Weights of a small contrastive audio-text model: encoder layers 6, batches of 64.
Rows from block 3 of the text encoder of a small contrastive audio-text model, named by matrix and row number. Rows with one number belong to one neuron. Each number is 128 + 32 x the weight over its row's rms, rounded and kept within 0 to 255. All counts start at 0. Numbers have three digits each. After the name is the row's rms in percent of the matrix's.
After each neuron's rows are labels from the 100 texts, of 14976, where the neuron reaches its highest value: "tokens" is the input token at the peak. Only what is clearly more common there than usual is listed. The data: read English sentences (LibriTTS-R). In brackets: how many of the 100.
# fc1: MLP up (text_encoder.blocks.3.mlp.fc1.weight, 1152x192), inputs 0-95
# fc2: MLP down (text_encoder.blocks.3.mlp.fc2.weight, 192x1152, transposed), outputs 0-95

fc1.677 101:157171172114108186112117169121160060117164148103128051098187131147151087102111114095144129167174116108145124165135100095167158134131144125096161146159172186083074127118199121146082147090137111134181097157142116076104119117112105090172153171180124085104128093104094073077118133132119099105
fc2.677 062:108182120134130152141145108084106137063138088185107170167077134151136043119059070106128152162126189104096119111135124136109151110111180130117119084135124142128107163139098184143159178111081130091151132128089108189164117118101146173154137136153119144078107139087161141097122074120123131048
tokens: "h" (20)

fc1.346 086:172119132175096145103133147148162046120156083143159123150138114094171127072086127140133120149117116137099080123161135095129165096088118132063141077103177163100101144076159113153060141119083136157151139143162137123110148092144116117134175125147158086112113106120128108092153132152134130141
fc2.346 071:053157172117123126132121138080115131109169093124022140092144113144132155143185125094112202171118121132109154163136127144030116108125125181119151082093098137133172132154066070094106217108119116168140140141145136133117166085089091099161126126180173150147189142107098111209130186153171156172
tokens: "s" (14); "h" (11); "<end>" (8)

fc1.539 063:128112103156138131162067151184118093114172168096106153100138155092107129080119116081149183094137061101126167152106136176163129100107145190126139140097066123098128175126138106165078145132081166195140142153167141142090143137105128174155140171133124146063114094146132104154203181167116144111
fc2.539 060:190140107115071126151126105140122053135108150132176106098152089082135139109145147117141108103055069178100176166144124080126058143121122079135147106187165144131167095103161060137103131118142131077146111128171092041145135147088124063112133111150120136155191162172156122147105128187195094168
tokens: "a" (16); "n" (14); "<end>" (13); "i" (11)

fc1.130 089:164140165113093189102104173148169109091156130063240091139132103183154115094125106097144155222115102122045106105101117133104190114145123179099189153123114121172147119128119103135099149066133123153145109143116130146114149101134118122129158146147126052109147101123126112138117161123095125115
fc2.130 112:151138150142169124116139130155080074119128138173162151129075115115132098076088110118118157133117145152127138148146075099071126086154191134123133117126158139080107190118146125183117197122178135100144144161130152118124085111053101148125081153201151119113072113104218161061159096144158114129
tokens: "i" (12)

fc1.700 084:140129087155122138171177097091106178142108086132091167145125103122190186168185131110124107160120163106132137096151111127129177132105116116100107078159109140114100159091110125088173127179163103065145127109156141203145129171167110137105095084109112154129085091153114180131111070100132148110
fc2.700 071:087115095071159181118149151186174127105168136135092098181153145180119152134157160072147123178138137159135148137072121133046104071173148133100156116097115127133158106148092068126133093064111140107099230138139125051112156129075086081109110124169169142177142156148094161105121157128183180173
tokens: "m" (19); "n" (13); "b" (12); "w" (8)

fc1.192 100:152186164132069105120163139131131139136131072151143135156126107130174188198074092112173100152160163120167163177145097104182139141122158101094104075179194133087086147076177104153100130155171100107144136163121105149186059179129132114132152110186091130151150114125099132089084093149072071056
fc2.192 084:117074135088109148116104144104149113141190149111129120162142159201138106107153139084148170216137099115104151112078163146079165112139152159094149111139137117106187097190107050102094127071115150184157127116141163111047178113156146082151142171135152148116106118155120092129132185147148176169
tokens: "f" (9); "l" (8)

fc1.16 086:115145128162128136158150139162103179101149101155053169114140109122202187122156114124190134108162138103105116124188110110167200120072156174062170088124145158111085115111115169082166130167090100100183100170145135177154120198169134122141110136151086122152131091095126117105090073117118159114
fc2.16 086:089122100072143190127118161173181143140141141135103077163144144176102118129149143096135072205145167139171152084039140154101131112175068138128136109106083108137145132166114102121159077075100147141008186122127121110121118146169125052116124133110153154167142144163099177146119171117138196152
tokens: "l" (20); "y" (13); "w" (9)

fc1.150 109:123077087172126102174123054143075158123133122164139206148149114120152121102132126117151162107127106085088080133157151115097156091093106177125139156115077127186136101121081168138167134158076083155156117108139185153085202127156130179126141118084165091113095063158142135127126098165155156130
fc2.150 118:148150105103149134136091108200120109144169203101158144155136081118163167086132136056166095153093126141110192162091109103145158114144168152058184158155173140099122124127180091123129065146190135103165124130165131050133100160068062070131104126123143100124073078161160157084116151167139162180
tokens: "f" (10)

fc1.573 059:069099090178139116210155098118136176171113072150042182086158112092179110153142099098177112132120143103147132113148111143151117169130147109126108145131106118134082167122107178075182133194132140051156131143121101157104149193118092137142069140165124095108178151094136117083146123123104107141
fc2.573 058:125199141075100180144109150153183115076176131160152095108142112135136233088136123079115116133122117164114177138086101112146128114155126087121184088150132140153170105067159054143105100113150121105184130119117135068111161116107100099102120138122133095141116171156115136117120092127172110179
tokens: "e" (38); "h" (17); "'" (10)

fc1.326 144:127103118136172102079162124127126075128097147172116111142084142115067095073153134194056144092109128146173123098128122131079051137136099078217086133099101088134152144106110115145134112143106150139060171100100151092141146132121128141071098144120166186172154160089160131141192134123191123162
fc2.326 154:156126140133102129093129140211127088111122163139225120127089137120092148031076134146092133115119106181156147144141114126130099077127180085162096124130150166100116181087186125218125084141216133096142134107118175121123124131079109143099137142118138089107049141111184145065140095123141119148
tokens: "<end>" (7)

fc1.35 083:172081091121131132124166134112167096138138118100174138137083107157121082111128107083129168141091111138123098068149123097088145111124111112120167170118136078165172131063105124110162104099084079080155140118121140100170149064171121114098173138127158103142129127103148120190147127137112155196
fc2.35 089:094131116113204148154144118191103144083150175186101162107090106150130176095120110119113148149138154119147135141102103145074144097122216126125120089123063175072064144107072126148151103113181136095128174120115143126111129161079127171117072136146177138131079137100113175000129042110172160156
tokens: "<end>" (23); "h" (11)

fc1.615 081:132164147074141180139163182124220146153144146114110040119137140173106119146123130133148125159140125165178128163107139120125102148164151102157121119147169121117108118111164137125157145089165140079093132152137072093143103112073105072100122095146109113162095193126098117144101123122090096107
fc2.615 106:135127130102165156123129120208135111095144184205161115119072121138101128044050111126105156143117130147133135183121123141130117092150183128138117125111142158092093173089127128210128134102171151092150154130112134113115128137039098178111096126173156107094065175108176151027151088120151142139
tokens: "s" (30); "<end>" (12)

fc1.408 088:108123180166072110144107117113115148139118068122173155130150149120174181120088112098128164143165147129096065134157087127114167093113153156079131108132097153111096162114165135116086146139121156152155127120155130219096158111225195134134192172142122102081094095156140096106121134150105145114
fc2.408 063:194162082114159113126073133199108144165141163063117126151156133101135115157154192099112109100117184173173114096103155152095125098119093115130132121133174154076130095176156088073135101145146160098040192130119100092164093152066130094143153137155110137163097128162155182136104197111132183084
tokens: "<end>" (56)

fc1.362 088:095149130152137132191151074098113160132145085128084158120098101087211170165133124118165151132108130130135170128203085121160138119060114125095111126171120120098099120080123135084143178160110124097150104117151059170150115174124131157142069104105127164115106073106131154125083076158127123089
fc2.362 075:086130134037111200124121149122175119093146105123070095144157154215128124126156129063117139240124109176098166157074122139069117094157130155092130075096113140124145143150088062134120152027062124142142193139116128078143157121097092092114124137202141143169177172145103132104098169108161166169
tokens: "l" (20)

fc1.490 063:076120137105166109098055128115072156143117166117153130153165157111102112176142149142152080078121144129118165156120184140087165133093142153101103151115148074121132134163157094095091109131156160156087105114104099101094089126149106133126090165136147143117101128188122160155161156109175169116
fc2.490 079:185125128123082111112113104152129067128094147097165105137130081101120120056161152132129118089046043185085175169150108099137081119118128103152134136117180166115134155106152079172103100132166108086139097155164085104178132133041089028112134122159124122164152153151171107161119125194203121177
tokens: "m" (13); "n" (12); "i" (12); "c" (8)

fc1.290 095:123119118176148092145098078131060119157110132118107208099183130064157137112123140135117174098107027109086108119161155103144145115070111139106162167128077125159154117183096178129134099198091118162119115104131179096091188124148148138145129133081129132082143089154130083089152141158142143170
fc2.290 105:154139118126118121139072132205117093154180191095166143147140100093165166096139141065158100136074106147123194162096103095155162126140147153063186145155172145108131143133204078125112052148200136114148118125172118077138118147086073045134103148092163119132086080171158142107128148170161153204
tokens: "c" (11); "p" (7)

fc1.185 076:117099120179098120121076102151086155134108082145167163130201170109167162092082164144162175124139079143085136151178160168136143111077105119121125132125117144133142121174155196157109127156127170171147110124134180163057174123186197168118158178118158116104102129179139097108156121139128108141
fc2.185 071:153159134129120100118072130190106095143126159089123140146169123068144124117173144067132121099078116161151171164135155113122131135145110157089173116150171161101146129167194029107102086155169136120117140133167083052147122158082067046141129141143143134188106111162146137146130201162150159176
tokens: "c" (9); "m" (8)

fc1.708 109:143138123135151144136178115173133171093146167148158113165069114139097079098131106095110092137115183102139053117105146142105122077154138146146148127131133112159131076115133184129198124118115093075091143112118131075140093098146082121120143081125166083114095140106144190146172090122150187134
fc2.708 109:134139117120130142135147116223135112086150185174162118125082113143116180060095107112116141137126107154121162161122097124107122071127183114145117114125112196104081147076111115206158094124196117072152167130117150112130141153046100136086110107161152106124082157122149167033096073124175140143
tokens: "<end>" (19); "b" (19); "'" (7)

fc1.33 077:116162106183095090176187118090075139101127104147133135154115105121197125160112116123170127154151174139122127115175134099131194117086093107088134089161191129099109111061147135124140122159160086063152140115128116179166084191124153126120112150120099133140090110146094160134085115163121092130
fc2.33 080:117071144084229188108112139113163166139160094125082102192152163203119147137160133115139146197115194113128128097075134170092144096134179126100136122077100102134134132172075099117158112087044144185104182139115137135100115079201133089116152120149101177165118151098126147139126135107154167128
tokens: "l" (19)

fc1.766 087:118160180159094100140132127150139091136150111170125132081146167100143109077089101114129151121137111074086103150146129132130177114089113193113170122139128164091130111162137158171097179145106122175192097168130154128058188113163191183122188157130162093087116084116103033069122123100101156097
fc2.766 062:158160115135079124108082128166123104112123142103178139118187111101138187111173153114129101086080082164166167165146127127162095125124103108106158105158153149120127119128203021117123080124145128097120136128134087108167124148092077074137118103139105131192106137151139159163130128176194109126
tokens: "m" (12); "c" (9)

fc1.473 070:121088148151137126183106106122098151100130101181148159103166120089159103101089138132107173107105100072041090146117167139102131106085085160093171134091120125125101146122118165122142178205077145171175102087131180171107210084158141194133164136149132091069156109155130124108171099098167138145
fc2.473 074:156167136100161139127089112181140095152129190072155123158125124116143161079157138078145106128092154161152204124088093122153143117139153116099176136134165155091158126116206065126127062143180135096103133136157085060141097154082080066132090135100138133158049093161171173112126143155138129167
tokens: "c" (11)

fc1.98 061:133161097134116094140127113131120109134135121126110128166065146104088084062196116180098122098116102178158122085109094134115064116142128094185065133136109137079156104112159105144151132091132168157055188096121074118137121103137131063129098095152131188199175144120176135182142142113144158146
fc2.98 093:162146136125096135091134126220134084102132163147223118117110130119100160018096125118107150111108076173127163182131124120132098101122166106166122112146147173098112162090164103219121115126197130094192125123131156105123143128073094123095136148158148062116066149130175140065123092133146111160
tokens: "a" (19)

fc1.181 075:104115089128133129175143058106122211081120108157062197158138103101185164184130120092149116153160142070097094157128151083148153119122176126135159113140108112173091138098145189142138149198100118105121107151098148120158123173105103174132100127125093104128146114128132124076139115090093138123
fc2.181 072:130124089057167168134111140229168130134146197132165106117119109160123206102118155112134089139130134163146215096071103137144140097157143095104136141129129150127108119110134110130167051094170141091085162115117115094126115146096096110083121098118135141142080146165136166064096109108160163189
tokens: "e" (25); "n" (17); "l" (14)

fc1.739 116:153102131051126211105143167159207126092141127116197078138099134202106090095112153123143135208119100126106106114099158156108131115184133146147133136106109121176149122136129157162161094052089143151119146107122148085093135095140135162111181099122139064058165128125124122109101130105153159154
fc2.739 144:124127148107153154132125137173135079104147173188169132120074123153129096064073107105124158158125131142130136157112117119080135073170184136120132120116128151075115176116161144180126149102194153110139148126124157123104132129049097155129091157158175118102067140108189149040177099109147140149
tokens: "l" (11)

fc1.638 112:149170138147086146127143141085105138153087095162133140154091128119131170194104085160154067131117196167185167161152093100160147145122159069112086069150196152091087147087151093123139134119167126092148113139137062150196032164132107115151130090197077172177179144130111139131147076114078103088
fc2.638 095:118057109083118160125078135135136094144192171084166146161158115199151068103147135061166139194139082104094150122068159116121170106134142167090168123139131122113149100168139086102131114094159123169163106131170170077052159112118117075159153173087204068095117099165142133139121174141103186142
tokens: "c" (8)

fc1.567 093:149135142109102186105119143171188118123201134102158079096167119197147105109092132084182186210137089090072147123123137097120166139144156182099186141147131149112133128108139125153137141066162132136198121158146153122099159097154120129125141110114147048108121096125104126147096137128069155120
fc2.567 099:132169140127126109112121124159100088112126137151183156113077126109127129062077108115119166131099145160125124149147100097069133090151197129117136088133124147061113195108157148194105195141190125101141156124141155110129103136069094140124115158182131094105049129113192160040157094129135125127
tokens: "s" (10)

fc1.442 077:128093141089158108080106162131165134108116122110077073099142139167089099140202186150100134121115151135173129076078140111093098096170094126152068160085132106132171131166122135093110132085128188118078173132122120095122114089151103067083124132128118133125094195124170165154144165111142131170
fc2.442 105:143147138126089122096123138211131098108119178156214103107097152124074139036067134145085145120116080160147137165125132125128099097133176109185088110128146169086114169089189126210122092123192133098138136102100131132115141141062117150093129146140157100126079155105157147065146100123158128166
tokens: "a" (13)

fc1.73 095:148181163132072099133180106145093126126118104157092139133121080106196183143117114129170138111136175144106107169138102047156175105113086120081158096163173137095081113095163118112120171146122076094185119177185105131142166187095119163173142084181099126133129067097122076082142070152108112108
fc2.73 073:097082121085164196099112140130160130122155098088080091178124156197133114120147130108170151198094153156111159140080106163049124098148173135105123099103144139115106118160062078124137099064094133175105214159127116101126135082109101056120146136162167160188126150131121108151092142149185185152
tokens: "f" (10); "d" (10); "l" (9)

fc1.105 111:124106090183151088182136080108089171103109115144102204126143084072178164123134092143146150103106122120091072118185149095125155099073085122091153145129119123136104119145104141102136139193086070128138136082161161143134165182167113156125094108118154143142132037135133156106117115162140148150
fc2.105 117:122128109058136199127109126165149114131185187108139133156129112191145135103127132030159106230128152123104174162023120129129186127162163174057171147142150134105121128145167109122130086078157138122144132142163116086109119140091107078130119148120166110107100078154150151094115162148128171177
tokens: "h" (12)

fc1.475 095:165091127205127051101127117099069109154110133140146193090113168056092112085088110154114156058091102152171147143188169125111107109071111106171079153124132119144135167122101128149100144204127128144128133131110142133140171112139125159091082117132137161127118108120169127122135071158167119137
fc2.475 130:170131137143095112113107126204121064127136180103209136136118113094127168045105129106117114110095095174117175127147097097158123086122155117113149136158171170103131163097210115190117070157219131093167099084152174094119109134100090109120122148090141082100032108133188146073131121143140121184
tokens: "d" (8)

fc1.557 079:144097108205149079161114066073089115158063098142119159109144162066134132117109079183079142066086133120136147120185148130092121146060153119169107134119116142109132162150140160140106129220123158144109157134145148100124146163114132161110116130121155151181139141110159139139177079119117129125
fc2.557 104:164149127126099121110102130220133070133139191093200132123122105106139166046111147096138110125087086187112196153135093102162137107141146129111144136149169161107124165089196117190113060141198138092175111107143146089129112149082079111110117147115145086093034123155185147055108133140140128188
tokens: "s" (23)

fc1.655 071:103131121180146081108155156109041131146127130153144188100106133098109091125100096187091109084130108094125114156190156133097117136053166094168133116138137153109123138156115198137120128214173125108123161138083155093056158132130124158114126161097108094149106108151160123142135119140161113140
fc2.655 093:168146129120108138098099127206134062129134187099214133124108101099129149034094141094135125116090104201116192177124074103165131103131162115115149139136170179100121169098190109182120082148201139089180112125146141074125108119063075098116112127124149083102036117153194154068113116153151123153
tokens: "a" (13)

fc1.692 127:156136125176109118161146083094089124114107120167116183128091095102197137150161081118142079107149147125134102121181099091164173124057093132099141108175160133127073097104123136121141155164125066083168110144147110140186118216108116150154082094137126134161170065097138122121129104177123136126
fc2.692 117:125101104028156227125118136161174128112183179105129110167127134230123134117126130067132115237152149132117148153014128151107158105166161143101146130116121134119121119147116104138153100042129141125132157139136153080088141125085094084127114143129176118137108128143138165101110137115154178169
tokens: "l" (15)

fc1.198 058:103162122172136125128132139099129173115131070209060118119138155090148193148054089169111102084167126077124103172185127152164174154128156069131140049093115160163090129149113134155134125141120104127130158125146144094100173131100163220172140111194125136140128136078114076127106125117164078138
fc2.198 061:124124178109098177118124145170154098078166111103113139125180138127133152140187125057128166153136058126072127176117135084092103146145089194088172098109152102127164104104129084133094196109140144135221102104115133069091158109105016129111174146171181096127154150143115106159115170119148145195
tokens: "h" (23); "g" (8)

fc1.502 130:133178188154071144129149153154125123088122111144128102125149115143152111145057108108160063144184163079128115188150115100174168129095173105099141078145184160104075109128155171119092178115127077132169105170117109116108106153108109112162153136177098090156148114075087110096095119107078123064
fc2.502 078:143117105137025117144156118083137101117088093112146105080145119101124077132167131123128107128102062162149107105151169094087106146120045140146115056164104145150193089110134088100087175122108090097074101091136093169154156156110124110147111146107138171176228134154105140210108169157140077125
tokens: "l" (10); "f" (7)

fc1.516 067:111164122184092080107146138081036134187088130108108193106163157106138150174096148155094168059095144161150155143195171158128154113107148096152096099102105107112115194111164126125106131172127173143111133154099122123157122116113121162146136157111146163113138129094101068067108093121104091141
fc2.516 082:188143132144078131107103128195122045119132169092230130111109106088124169036108145109124117106095088191130165137130114101172109107115139099135136107176176165110153163074205100189123094143219136099150108106149133094119126151106092100129133142120130083099030107162185154089125137155138098152
tokens: "a" (14)

fc1.745 111:150105077155168087186114072144076153091125131128145217148129120103131112115137100133136143122097106114046094148149165118116161107113110174096144154110105099195116104132097160115176104193085114159151110111127177130091164146155115168122121096089147077124132059173129142149152142126128150139
fc2.745 120:150146116111147120140088115193115101155178198092145144139139087113152167091141140038158099158088127146119195159086111085150157119132155161060192151154162139101122130134177104122123068137185128098148131131191116061135090157069079063123096139111150124130073082169165167098119144167139165192
tokens: "<end>" (14)

fc1.525 091:121114121096150171123106187131155153120133109118077053153138155155063158145159162149108114150138121167169111075077144153102081127166102114171097136089128104168148128169119131124122113069100156168052189135110113125142130142142127126088126113094134171118113218174146172180139168081155132158
fc2.525 112:149121143121148134115135124200139099099125178171169109103074154137083126047050126140080153118132116161142152172118125141131098083141186104167084128105127150098098162097163129215128087121185151092131160140101137128118124137055114157081115142151149107112068175108169141049148087111138141150
tokens: "i" (11)

fc1.287 119:135142115158136111136168073070111149126088107177054155122130081139153162160147090131145107131123159130183142135170096080144136173067124121086113078145176134105089077102114121114117124126106080083137124133165091129199122177083096132128057062133119161179146100074091134091098098146108099098
fc2.287 088:066129146069137189127129152160157155099178110171084126123147152197132164161097131082124162192168147084096090146061124149090149109165139171104149102106104117127115118144103141101120174077106173145172152124117156075092166099154134159129184154189153100088143160123079111092132182078098160153
tokens: "e" (24); "l" (11)

fc1.169 111:143136076157142113198164083103109161074121083154113174160103109112168130175162095140128096135129144119114100085173136105129156134062132120086125128139107114137081124107101139114166157193099076086131113107120153151177133181120110157117079088129107098177118102114129148132128078142122127101
fc2.169 107:134116091079189170133135133210168122120169221151133112166112116173133155090136132086135107195132149145162171146082099151108142090144167114099139139117120168111101114110105100122163048086165137095076183128124127095125104133071099095101111109112194127169097138137140193073110113108187189182
tokens: "n" (18); "l" (13); "m" (8)

fc1.57 080:123158122172090114106106112162083106142157072140125153085133131076178147120108156144137205136119160174101119086210129138119150137088106154111135132165142121070109174104144113145111128191180130118155123115206124200103153109169154180170109169160139149122083046148127083084121125153097112152
fc2.57 060:148106101120193124132085127147106122163140163108101152180155101157127130104133145096155180143101166123076167242104095114128162128135187164079141121098187124092116135185164075120110132118120143136165148173172088083092114120084076077166118148191172090113100107144179141150123208155148172139
tokens: "s" (38); "c" (15)

fc1.537 101:140173173132090142117144105138104099127141067128124155112156086131147201157100095098185119122183163159131131197162085096162161146105145132100140052144193201107089127084168136123087179138144104098157085189139071154176106186092117133160131102179073119135104106084104117105095117138071113090
fc2.537 065:103014120097180121119111139089131119165130159133088101151142122177140068124163153125119171190128132114148152098094129182057157135143111135110115143089115140087135125181081073078117105086100140168062197159129121148106134103137155081141102113125144179162128123121128144198110164147145165160
tokens: "f" (12); "l" (9)

fc1.260 105:097147138157128098181120089146113171086111100187066166142140108127169151183134115131143104139156158103118070112174144093134181131082162138090152111145158140120070134121133180125132162138107098087179105131133107157139115193126112131143100106155093104151175080105094154089072089144117125109
fc2.260 085:111112119050157211133122136134166130140147159116117085157132157225126147124121141082131112224158167130132163092028122154099131120170105130117135113128117107134117104146099099120149092043102159138063156124131101092115139128162146066129135144128158174160142130145108144122117152103125166164
tokens: "l" (16)

fc1.689 095:127164119144134118188133076141126184078107083130101147119118086127180152180159098084167094161133154118122116122133125096165197134097118122096175132170153128154104095101099145081153183129115094063169082157144124142153157184124109183162085093127094095122107082106119145112132092112098137096
fc2.689 094:143155099089166174143129138223142103110173187130123111162119093152127163109154131073144108168092139151137186164098091118099123080160157125082163120108139168109110133111139079133164076108173118071089188154147114063149116126034052036091110120140193121200118132158139172104127138140194182175
tokens: "n" (25); "f" (12); "b" (12); "l" (12)

fc1.623 072:127147092154136128123178066079160104178121136126078157126168092118110193154200082116103139127095150150209188087159089120172130157135077119142087120143135102108148055079150098076132096087113114128123106089111087090191138189122050125127066097167149208161149105120138095135116152125153128174
fc2.623 058:115158134105084156150135165213139107051159126162103135100117145136139123149126113095101156151164090154129108157108139146063113115148156130134140057121098181098109140104132126155120156109135126108161136130056137097145190120058113136118142132159165106112201154141101143071094086098157159163
tokens: "a" (27); "i" (21); "n" (11); "b" (8)

fc1.143 079:120156115164133113104139142103091055182081108161133143146123163108076095101145119158068167053097142164200129108175106154123063142107163097192105141114134110068134129096152068152079133176138160136110134165094142135138126100143122096099120162147145219187097164088129077137176118124154085158
fc2.143 108:180142123130072119110126131213133068111122169140241125118098121102115156031112125134102127100102072178145149139133119105150094100127155091154123119143171165113125166091200119202120086148220123094147120096125171119111128135092092122113130134117149068108060135120191153087139098133158109152
tokens: "s" (17)

fc1.597 074:076109113167132145191129105189128205082151109134103174159158137132197167181087156150127108171167105102114111154155204092098168131135144137066143134156103128150070171165117162124130147184159090063166133146117152186136148130120129148114137133123133118099143123119114125082130062095091177079
fc2.597 063:129177135105107150111131152213169117087136147141102112134125125125141159128148104097147138160122100196128171187107063117101100093170152131087157099111161155109131138087131062142140121099151134098138179155121094078163138128027040099108080111193191108185153147173141163105102131132186120184
tokens: "d" (9)

fc1.592 085:180173171130104163142148134079154134129087108132178145139111125146164171138100113166151114125171110187148131160173104122155133141091110098110085068154167153122085163066175103157128165127149128044128094149115068199137105137121109118147134089163073129168100119081129100067083065128072105053
fc2.592 076:120051115112137117129116132053116157143132079109072138141163147170129060203173130123137141160141121080127086089112146151132159159128086158127120137125139084142164104171098116053130146102052127185092129155124126183106140098218166120171133129080107178138188112114087089250175166132110124121
tokens: "t" (25); "i" (13); "c" (9)

fc1.628 089:103173127119132109168060180123089166115128153111174158096129156091131061125108115124148109094167113082105145174137176195107159081079159130140131090149136147097130172184131146123126106196155164122131132147092091120076082101147233111159172180118113117093132134152142145128121122138114138090
fc2.628 069:162120122157136115121115105158115106150087193097155138140162066098104171065152125141111155092055114176103186182169097111133107133088157080165085130108152180112145117116123099148123126145134113113166125138158109144138090138043049091103073077159107131142076177157191131131098139179157125137
tokens: "m" (13); "n" (12); "i" (11); "c" (9)

fc1.59 103:140148130146092146154162124126108150122134105176114153165086123112147190179115078113170054153158184096130128111141097062152175135090159117065132076149195119133103089061135136122137157145122095076180123128158091159166076199145108151139092076181105131178144097120105147107123080150111140123
fc2.59 094:123078089063135150121110157188144114119195191113142107174140127169132087105146153067145114192150130124107144117053181144067158054166147153111137105102117174078115109156110095119158095080141125125120175150135170101069142108084112094136144166114185098118104112158129194116104151114116223136
tokens: "e" (21); "l" (20); "w" (12)

fc1.12 102:098104089164121108170099058137102169126122113162128193155137114091151121108118109103118118112122084116091116158175189097099142094079129151101178137113073111200099091152077201124187126165080076118168093130158186137096178145133105161119130089114133093095152043143151131117129108139124149144
fc2.12 110:151141115101155143136093119196142106126187193104146128155121099127156181091142132037158099171109126150123180146083097092143162107153146147055193140157163142106122129119182098134146064134192116112154131131169121056134105156075066076118098131103157114138054085150151177092131128156151169200
tokens: "f" (15); "d" (9); "p" (7)

fc1.591 097:153096096148158118164147092126074172086142088142108187174126125084147124153121088151133130118120107088096076148139180105126144096110100147108172131134085097189073100106104186146185162185093103119130093120123147138131154159144109191141118079132139086147148058154128175112127116136109140127
fc2.591 101:147128114090156159131114122215149112136170211127141128159114097153141163095130131053153088188114154145139191130065097104122149099162167132069177132133155154101122124110154096133135054114182119099125162131176120080119091141068071070102095119096181134147070100142156191093118119141166176209
tokens: "d" (8); "l" (7)

fc1.51 143:090136134125092142118094127122140123191137122114122155106178122148170183147147137116160136156149114148137155137119060110164177171093154137089141088182148167086120115153143043085081163113128130139148091125155106190131108138198145085187145171145091161165089095162097075104099166158126115135
fc2.51 132:133131102128141098119081140203102146114186155200129147096151152114142123103119178122149169121148157119155115126122154187068160079102142140130133116137128169074097125173140099103105117155181159108085204113120131156128161120094172129146133172146160140123100110153103167075166141130164183112
tokens: "m" (17); "<end>" (17)

fc1.719 124:146075095131198111091165128132125115135125129174121103157077150114076103077152126178057139095098146121150112096101124149072077088161102117200076143094095095156139129126086110157143073121091132155050176091118148098137143103133104127066108122085167170173137177098177161177167129108168153161
fc2.719 136:152136140131106126101135141206130087104127170163219112113091135126088145036061137131096142117117110180137145157131114133131101078132176097159101116123136163087107179091178131217125105132192147092151141108123168113116129125067111156096130143138151085107055151114172150047139093113141119147
tokens: "h" (14)

fc1.283 066:155107096154125108139175155107152157119140125134195135141131115150196156129129105118130066146144165059116100126198157100097165164120135117089116109187214087142148129068141113096158111177109073082116098100150116157172110137137122148149133107140058112177079124145092156154068074158117074120
fc2.283 064:083132143096201173127105140148137134118131147116056101127112118153141085104116127128127140179117152171103174167119102175089111065154183143113115150065146158121095172151090094138132171085108154119134157175120140109152087077042087065126108079202179142200152162118187158117119130128212140133
tokens: "n" (14); "f" (13); "l" (10)

fc1.694 079:162129119083149196113172156106181062100145148089192072145057109160110131071126131085135089179106161160126062119055129121135100126135115155157129159132100129156117137086157108151172140097105128130122142113142121106170131118087057089123154082138150123144143125080178154172172122142148112144
fc2.694 097:137152129106132142137134124213145096092149162189177143115060124150114167060059106117116149148138110132119121169118105108103141092148176133139127104128114157094090146084126142193136127114195131087175150119107157113105159145077106180104118136183171109092076150103148142014126079102139138149
tokens: "<end>" (12)

fc1.299 083:119179155169092132104111124168151112066160075127156151125127108121139188115047127090173126165145131139092064192147106114170166087094133109072174103163124149114066117134168150128107159157116107142153089138146137134105140128136153156164181135152145067094135107125126074083118121162106092104
fc2.299 083:185188101132169140148080114117105115152130139120101087152137119102131121134143130156155092106101143150103184176144116133119087104138162100125139154112189160124098113145118085116154097131136129104072146185154094042153103110066099045117123085159140132175168145172178155171094153178211123088
tokens: "<end>" (35)

fc1.133 068:137162150072086125092146183131162108142104163100036087126152140175143139193170125109125071132131185106154135140103087145131080137116136119153098112163130129114101068191113061110106167076152153137075168165123088106150064145090096081153148168149113149171127151133134106146143162150141115138
fc2.133 085:140130147130113146105136113206148095093141180189181129110098149140079140065047122129091153120132086147132153209118128134133112111139179115184093126114137168104103155087147122218120129116168139096171138114110139113108152155086103162109117138195150102095077174115157131032135090101159129165
tokens: "t" (15)